{
  "arch": "gmlp",
  "model": "image classifier",
  "dataset": "capsule endoscopy frames (Kvasir-Capsule)",
  "train_examples": 42238,
  "image_size": 48,
  "crop_scale_min": 0.5,
  "horizontal_flip": true,
  "translate": 0.12,
  "color_jitter": 0.1,
  "cutout": 0.4,
  "targets": ["finding"],
  "num_classes": 11,
  "norm": "layernorm",
  "mlp_ratio": 4,
  "patch_size": [6, 6],
  "layers": 14,
  "width": 192,
  "label_smoothing": 0.05,
  "loss": "cross_entropy",
  "residual_init": "zero_last",
  "optimizer": "adamw",
  "lr": 0.0016,
  "beta1": 0.9,
  "beta2": 0.999,
  "eps": 1e-10,
  "ema_decay": 0.995,
  "steps": 8200,
  "batch_size": 384,
  "epochs": 74.5,
  "lr_schedule": "linear",
  "final_lr_fraction": 0.05,
  "warmup_steps": 1640,
  "weight_decay": 0.4
}
Rows from block 10, named by matrix and row number. Each number is 50 + 10 x the weight over its row's rms, rounded and kept within 0 to 99. All counts start at 0. After the name is the row's rms in percent of the matrix's.
# f: spatial gating (model.blocks.10.mixer.f.weight, 64x64), inputs 0-63
f.0 104:54 52 44 57 60 60 59 61 36 38 46 43 47 53 46 49 23 32 42 38 48 44 51 52 22 34 37 39 45 47 48 51 23 43 43 38 46 40 47 51 26 42 49 41 47 44 55 51 29 46 47 45 55 49 53 52 37 48 48 57 57 51 56 58
f.1 100:61 60 49 53 58 55 61 63 33 35 38 40 44 48 51 54 33 33 31 37 44 41 48 47 26 33 30 36 42 38 45 47 30 38 37 35 41 45 54 52 33 35 40 43 41 46 56 53 46 50 48 44 46 46 54 53 45 46 48 53 54 50 50 51
f.2 093:58 58 58 56 63 60 62 63 41 34 39 40 38 52 52 49 34 29 33 27 39 44 47 47 37 37 31 36 43 42 44 50 34 38 34 32 37 45 46 40 37 47 43 44 46 46 45 43 42 46 49 45 47 45 46 51 45 41 37 48 49 49 54 54
f.3 089:59 56 55 54 59 61 62 60 43 42 42 36 32 49 47 53 30 34 37 28 31 32 47 45 39 42 37 34 37 34 32 46 42 41 36 32 34 39 41 46 43 44 42 40 40 45 51 46 46 56 48 46 47 43 48 52 51 49 51 50 47 46 56 53
f.4 096:62 64 60 54 62 50 60 65 52 51 49 34 31 38 42 43 45 41 42 32 33 26 35 41 49 44 40 37 38 36 34 41 46 45 39 32 34 40 40 46 46 43 42 38 47 46 46 41 52 45 39 39 44 44 42 50 58 49 47 44 48 44 47 54
f.5 099:65 61 53 52 56 54 51 63 50 50 48 45 35 39 38 44 50 44 42 34 32 27 30 41 50 52 38 35 36 35 32 41 47 51 44 40 31 34 36 33 39 43 49 41 40 40 44 33 53 47 48 50 47 43 44 45 56 50 50 52 44 42 42 45
f.6 105:69 60 60 61 58 54 60 66 50 50 51 43 43 42 42 41 54 51 45 41 42 30 33 32 51 57 43 41 40 33 34 33 48 47 48 43 36 37 26 28 51 49 54 42 42 38 39 33 46 54 58 49 48 45 45 37 53 56 55 53 54 50 52 48
f.7 110:69 66 62 62 61 53 52 52 47 50 50 47 42 47 38 32 48 52 44 42 44 40 32 29 49 51 43 45 39 37 35 30 53 48 48 45 40 43 30 22 47 52 57 46 51 44 41 28 51 52 56 55 50 51 41 35 54 57 58 56 57 53 42 39
f.8 107:63 60 65 66 65 65 64 69 59 53 48 56 53 63 55 62 42 42 49 50 49 52 54 60 28 43 40 48 46 51 49 57 29 38 41 38 45 51 51 54 28 38 41 43 48 48 54 51 30 39 37 46 46 45 48 44 26 38 49 55 51 53 52 47
f.9 099:70 72 59 54 59 60 65 73 60 59 52 46 51 54 52 61 50 42 42 46 50 49 51 52 38 39 31 43 43 45 46 51 37 28 33 39 41 47 43 46 42 37 37 39 42 44 50 43 43 43 39 38 42 45 44 42 39 32 37 46 55 55 51 54
f.10 104:74 65 65 60 61 63 70 67 51 55 60 55 48 52 52 52 44 42 40 40 44 45 53 54 37 42 32 38 38 44 48 48 34 38 36 37 39 48 43 42 41 38 35 35 42 43 45 39 42 42 35 42 45 42 44 49 43 42 39 45 44 53 55 59
f.11 106:71 65 62 59 58 61 67 72 53 53 57 60 50 47 53 60 50 48 43 41 40 39 50 52 46 47 36 33 36 41 47 50 47 38 35 33 32 44 42 47 44 39 37 37 38 39 43 36 40 46 39 40 45 35 39 46 42 41 46 44 41 48 47 51
f.12 104:75 66 67 65 61 61 58 66 51 47 50 50 54 55 56 53 55 44 47 44 45 35 42 50 49 47 42 37 31 35 36 39 45 42 37 37 30 41 40 41 42 40 40 39 42 45 49 39 50 50 40 37 43 39 39 47 52 45 43 40 44 41 38 46
f.13 104:72 66 63 64 60 60 59 76 58 52 52 51 52 58 49 56 53 50 48 43 46 42 42 46 51 50 44 41 37 32 34 42 45 40 42 35 31 36 37 41 46 44 40 34 43 38 40 34 50 47 40 39 42 40 43 46 54 47 45 44 43 41 41 39
f.14 105:72 70 58 62 55 52 60 68 59 55 55 51 46 56 55 54 57 52 53 52 49 46 45 41 56 55 45 49 35 33 34 39 54 45 44 40 33 31 30 33 50 46 49 43 42 31 41 32 50 52 46 46 44 38 37 38 44 47 50 51 48 39 39 32
f.15 111:69 69 67 67 61 59 59 64 57 55 59 54 47 53 49 54 53 53 52 47 52 44 39 40 50 52 52 47 40 38 37 32 53 49 43 45 39 43 35 18 48 48 48 45 44 45 34 24 47 47 50 49 46 50 41 36 51 50 54 49 48 47 40 31
f.16 118:62 56 60 62 58 63 63 71 59 60 60 56 54 57 54 55 57 52 53 49 52 54 59 56 37 49 50 50 50 53 53 54 26 36 40 46 47 46 53 53 23 34 40 43 49 42 54 48 25 36 40 44 49 46 43 40 21 38 45 50 55 48 47 45
f.17 115:63 59 52 62 56 62 65 78 59 55 55 53 50 59 57 62 56 60 51 49 49 58 54 61 48 49 46 48 43 53 48 56 31 33 35 40 40 47 48 49 33 36 37 41 42 43 43 42 33 32 36 38 45 40 40 44 33 33 40 43 48 47 49 46
f.18 109:68 62 61 57 60 71 63 71 60 62 54 54 49 58 60 60 55 50 61 54 52 57 57 62 44 41 44 44 46 49 51 56 43 33 36 41 39 47 43 50 42 36 34 41 40 45 44 45 41 37 34 36 39 38 40 45 38 35 37 40 45 51 57 52
f.19 109:65 58 59 58 57 62 69 72 59 60 57 57 50 56 59 60 54 52 54 58 58 52 54 62 49 48 45 40 37 43 47 48 41 39 31 29 27 47 45 47 46 41 39 34 32 42 43 46 44 43 40 38 37 36 40 47 45 42 40 44 43 47 45 44
f.20 108:71 64 62 57 57 56 62 74 57 58 57 56 50 55 60 63 60 59 51 50 58 54 53 59 57 53 44 39 43 45 48 51 52 43 38 33 28 36 39 46 44 44 43 38 31 38 38 39 46 46 42 37 38 32 43 45 52 46 43 43 45 37 41 42
f.21 106:73 63 62 63 58 60 60 72 63 52 52 50 51 54 60 61 58 53 51 49 57 52 51 54 56 51 46 47 43 44 41 45 55 43 39 35 33 31 37 43 47 39 42 37 38 36 38 39 48 48 42 34 37 38 39 43 51 47 46 40 43 35 34 36
f.22 117:73 64 58 57 58 57 56 61 63 55 52 51 50 53 53 60 56 53 53 52 55 54 57 53 55 51 47 44 39 42 39 41 59 51 42 41 36 40 33 36 49 43 44 41 39 34 32 27 51 53 47 36 40 34 32 32 49 46 45 46 49 39 36 30
f.23 113:69 65 64 64 55 57 54 58 60 58 61 54 55 57 53 54 62 57 56 55 54 53 52 57 61 57 53 57 49 44 45 40 58 56 54 49 41 41 37 28 54 43 49 45 39 38 34 22 53 52 49 41 44 41 36 28 47 50 46 47 45 38 37 26
f.24 102:61 47 53 57 56 63 57 67 61 61 57 55 58 60 56 59 61 58 56 52 55 55 55 59 53 52 53 54 53 51 54 63 33 39 40 51 50 52 53 57 24 33 38 45 47 46 51 51 23 36 37 42 47 43 45 41 22 35 40 43 48 50 44 38
f.25 097:60 49 53 58 56 56 60 65 61 53 55 60 56 61 56 67 56 57 53 53 55 59 57 68 53 54 48 50 51 52 50 62 35 39 39 47 45 55 47 57 37 32 32 40 49 50 50 48 34 36 31 39 50 42 48 50 28 29 32 30 45 46 41 40
f.26 112:61 50 51 54 54 58 67 66 67 54 54 54 55 54 58 65 63 59 57 56 61 62 60 67 54 55 59 54 51 55 55 63 37 44 42 43 45 55 51 54 39 35 35 37 41 49 47 47 41 35 32 36 39 43 46 47 42 32 31 32 38 47 50 44
f.27 111:70 57 53 53 49 58 65 69 66 51 52 58 55 51 57 64 61 57 55 61 59 59 59 60 58 55 57 55 53 51 50 51 48 53 42 36 39 51 47 49 45 42 34 28 37 41 45 47 42 36 37 40 41 42 46 46 45 32 31 31 35 38 44 40
f.28 107:74 66 58 59 51 50 59 64 66 57 56 60 50 54 59 60 60 61 57 56 57 56 59 65 59 59 52 54 56 53 53 60 55 51 45 40 40 44 43 51 45 47 42 35 36 40 40 44 47 44 43 34 39 36 41 43 48 39 35 33 33 34 38 36
f.29 103:74 64 54 54 49 52 55 66 61 58 57 56 50 61 57 63 55 61 57 54 57 59 54 56 56 60 56 49 53 60 51 51 54 54 48 44 38 43 44 48 41 49 45 35 35 34 35 39 44 46 44 36 37 36 40 41 43 37 41 33 34 32 32 34
f.30 110:71 66 59 59 58 57 54 61 64 60 60 57 53 59 57 63 60 58 61 63 54 55 57 61 55 57 58 55 53 51 62 53 58 50 48 46 48 44 43 39 53 46 45 46 43 34 35 35 48 50 41 44 44 35 37 32 49 46 40 35 37 35 33 27
f.31 108:68 70 63 61 60 55 59 59 62 59 59 59 57 61 56 57 58 57 60 64 59 57 56 62 55 55 54 58 54 51 51 60 52 54 49 48 52 47 39 36 52 44 45 46 44 43 34 32 47 45 48 48 46 41 34 27 45 46 48 47 45 35 34 20
f.32 107:54 50 54 56 56 62 58 57 51 57 53 57 60 60 58 59 58 53 57 59 58 60 56 58 58 52 56 60 58 59 56 61 54 52 50 53 52 53 59 58 39 43 45 44 44 50 56 58 22 34 38 42 50 45 47 48 15 25 32 36 42 44 42 37
f.33 102:59 52 57 53 56 58 56 50 62 54 50 56 56 60 59 55 67 61 54 52 51 58 54 60 66 56 56 55 56 53 58 62 56 63 46 46 57 54 53 59 43 45 40 41 48 51 53 52 32 31 35 38 50 47 45 48 24 25 29 29 33 43 39 39
f.34 106:58 50 54 49 49 55 59 58 59 50 49 59 57 57 59 62 65 60 56 53 59 65 58 65 65 53 55 57 57 55 61 63 49 49 54 48 51 52 53 58 39 46 39 38 44 51 50 52 43 37 26 33 37 44 45 49 35 31 31 30 28 37 37 43
f.35 104:64 49 49 51 44 52 59 67 63 55 61 59 53 53 59 64 57 57 62 58 55 60 59 64 62 58 56 49 50 54 55 67 52 52 52 55 49 47 52 54 48 48 46 36 40 42 50 50 47 45 33 31 32 38 44 46 44 37 33 28 24 32 40 40
f.36 099:64 52 46 53 48 43 51 60 57 53 54 57 53 53 57 58 56 61 59 54 55 56 62 65 59 58 59 51 56 58 55 65 51 51 55 51 65 53 54 54 46 47 46 39 41 39 48 47 43 44 41 36 32 33 40 39 36 39 37 30 28 30 29 28
f.37 097:69 65 57 54 51 43 48 56 60 60 60 60 51 55 53 57 61 62 59 52 55 51 54 57 60 60 59 53 55 54 55 62 61 51 48 48 49 64 50 47 54 47 43 39 39 37 46 44 46 44 44 41 33 29 37 45 39 39 35 33 28 32 35 30
f.38 104:59 57 54 56 50 50 42 53 63 59 56 56 55 59 57 64 59 50 59 62 60 55 58 63 61 57 63 55 60 55 58 59 58 57 56 51 47 47 56 53 57 54 51 51 48 37 41 37 51 53 49 44 43 29 30 32 42 44 42 37 39 29 28 22
f.39 108:59 60 55 60 57 53 55 59 62 55 52 57 61 56 52 54 57 54 60 62 60 61 58 54 58 57 57 60 57 54 55 57 56 55 58 55 53 50 51 57 52 52 49 51 50 43 41 32 47 51 46 42 44 38 37 25 38 45 40 37 37 33 27 13
f.40 098:52 51 53 48 48 52 55 55 54 55 62 60 58 55 57 54 56 59 64 56 57 54 52 56 54 53 63 62 59 60 56 59 53 61 56 58 63 61 61 59 53 52 53 46 51 54 55 60 31 40 39 44 49 50 49 51 09 25 28 34 43 46 45 42
f.41 101:47 49 45 51 50 56 57 57 49 49 51 55 56 50 56 57 55 56 55 58 58 54 54 61 60 53 60 58 62 61 59 67 58 52 56 54 62 56 60 58 54 63 47 44 50 50 52 56 39 34 33 36 48 44 42 48 25 22 22 29 35 40 39 47
f.42 102:54 44 47 53 46 54 61 58 58 50 52 51 49 52 61 59 59 56 53 51 62 53 57 68 58 55 57 53 59 54 66 67 62 58 56 54 58 57 61 61 52 54 55 45 50 52 51 55 47 44 39 36 40 46 41 48 33 27 25 22 27 35 39 45
f.43 103:59 45 43 51 40 45 52 59 57 52 49 51 55 50 51 60 55 56 51 48 51 49 56 63 56 56 60 51 54 55 56 68 58 56 54 52 60 60 59 61 53 54 50 58 51 51 56 56 40 41 39 36 41 44 45 44 29 35 21 21 24 33 37 38
f.44 102:60 53 44 49 43 46 50 61 59 57 56 55 50 51 54 59 65 59 61 53 53 48 55 65 62 55 57 58 55 56 57 65 60 57 54 50 59 57 58 61 52 58 52 50 59 51 52 57 44 49 48 44 42 40 45 46 32 35 32 23 20 28 36 33
f.45 100:55 53 46 46 46 44 51 58 59 58 56 52 53 49 48 61 60 55 62 55 55 49 51 63 62 55 63 54 51 49 57 68 68 58 55 53 57 56 50 62 64 57 54 51 49 54 52 55 49 50 48 44 35 40 40 45 32 36 32 35 24 29 28 25
f.46 103:61 54 54 57 52 52 40 48 60 53 53 53 55 52 44 49 57 57 63 57 57 52 51 62 62 60 57 57 56 54 51 68 59 62 61 57 46 53 59 61 58 58 55 57 53 49 60 49 47 46 44 45 40 40 42 43 40 39 37 37 36 23 23 16
f.47 105:48 54 56 57 56 54 49 52 55 55 57 57 54 53 52 51 50 60 64 59 61 50 53 53 58 57 61 61 59 53 56 60 54 54 55 56 56 56 54 60 58 57 55 54 58 54 51 51 52 52 48 51 49 45 36 26 38 43 36 38 37 26 18 13
f.48 090:48 42 43 45 46 45 48 50 55 48 56 51 56 53 49 48 60 54 61 52 56 58 53 56 58 58 68 64 57 66 60 58 56 66 65 70 59 59 66 63 56 56 56 58 53 57 55 63 54 49 48 54 52 51 49 56 19 25 30 39 41 37 37 50
f.49 097:41 40 43 46 43 50 45 52 47 47 49 46 53 48 52 51 57 51 55 47 53 59 54 60 58 53 59 56 58 62 59 57 66 62 62 64 64 60 63 60 58 56 53 54 66 62 55 57 56 55 46 47 54 52 48 53 22 27 20 28 36 39 37 44
f.50 088:47 39 42 47 43 48 54 58 54 51 45 42 49 50 52 58 58 55 52 48 54 59 62 67 64 50 52 53 54 65 61 59 76 61 58 53 62 65 63 55 57 54 48 56 54 59 65 68 56 51 64 47 45 52 45 53 31 32 27 29 36 42 39 43
f.51 101:52 44 46 51 39 44 46 61 59 56 51 56 57 49 49 57 60 58 51 52 51 53 58 57 60 52 59 57 54 52 59 62 69 61 56 58 58 60 57 63 58 57 56 53 56 58 61 65 51 47 52 64 51 47 51 44 30 32 27 27 23 32 37 36
f.52 108:57 52 49 53 46 46 54 52 56 56 55 56 51 46 43 56 62 61 56 51 52 54 53 53 59 55 59 54 59 54 57 64 63 62 54 55 54 54 61 65 61 57 56 57 56 52 58 68 47 48 53 56 59 45 52 51 37 35 33 26 22 22 28 33
f.53 097:50 52 48 48 53 53 56 58 59 55 49 49 54 50 44 55 62 59 59 52 59 52 55 61 59 58 62 56 55 49 49 65 68 67 60 61 50 52 55 61 62 61 60 55 50 56 61 63 49 51 59 49 50 65 52 50 35 37 38 33 25 30 27 27
f.54 083:57 49 55 48 46 43 41 45 65 52 44 48 51 49 42 49 53 54 56 53 57 52 50 50 60 56 60 61 61 54 51 59 61 65 66 60 49 52 55 65 57 63 67 59 53 52 56 57 50 49 52 51 49 52 64 47 40 33 32 35 41 31 24 14
f.55 083:50 51 52 53 55 54 45 47 53 54 56 49 51 48 52 52 55 61 64 56 57 47 55 52 63 61 59 61 63 53 56 60 61 67 61 64 62 58 55 54 63 61 64 63 66 64 63 52 59 57 50 52 54 49 61 53 47 39 41 41 33 31 24 22
f.56 069:37 44 43 50 48 47 52 43 46 54 57 54 48 50 48 56 50 55 61 53 51 53 51 48 52 53 58 60 60 67 62 63 60 54 62 74 62 61 60 65 66 59 63 73 57 66 58 66 59 56 62 67 69 65 61 61 48 37 38 48 49 48 42 45
f.57 070:40 39 49 53 55 52 53 51 47 56 53 63 54 53 50 59 56 54 60 53 52 63 61 58 64 51 59 52 54 61 61 55 69 64 57 58 61 66 54 51 67 62 62 64 63 69 65 66 67 63 59 64 65 60 62 59 33 52 43 48 51 51 45 39
f.58 079:53 48 45 42 45 47 47 55 56 55 49 48 54 53 48 57 51 53 43 41 44 55 59 66 62 48 55 51 52 59 59 64 63 56 55 52 64 61 64 64 66 60 59 63 62 67 71 73 60 55 57 54 62 63 63 62 34 36 48 31 36 39 43 46
f.59 080:48 43 46 44 38 47 45 49 51 53 52 45 48 51 44 56 55 54 48 51 49 57 55 56 67 52 55 58 54 61 60 58 69 56 59 52 56 58 62 68 66 62 52 51 53 65 69 69 57 59 53 66 58 64 64 59 28 36 32 52 38 35 42 31
f.60 078:60 52 48 52 39 42 45 53 63 47 53 44 49 56 41 52 54 53 52 55 46 54 55 52 60 56 60 53 52 50 56 54 71 59 53 57 50 51 62 65 78 66 57 55 57 61 63 70 65 65 65 61 65 56 60 64 42 46 33 41 49 38 34 36
f.61 073:48 47 48 44 45 43 37 52 60 48 41 45 48 53 36 47 59 54 52 49 45 53 54 53 55 48 60 59 55 54 55 62 63 61 59 59 59 59 64 70 66 62 65 66 66 54 65 66 60 61 70 58 64 56 59 58 48 46 44 42 44 48 31 25
f.62 065:42 46 57 58 50 45 41 49 52 50 49 53 51 54 51 56 52 55 61 46 53 51 54 63 52 59 61 57 58 56 54 64 59 59 64 61 59 50 60 67 60 60 77 64 64 58 58 63 53 57 75 63 65 62 61 59 39 42 49 48 49 47 53 20
f.63 073:51 40 46 51 48 42 39 43 51 48 53 55 48 48 48 50 51 56 61 53 53 42 50 52 59 61 62 60 58 55 59 55 62 68 72 63 64 58 55 60 66 65 72 70 72 71 59 58 57 58 61 61 62 61 60 51 47 46 45 48 39 44 38 39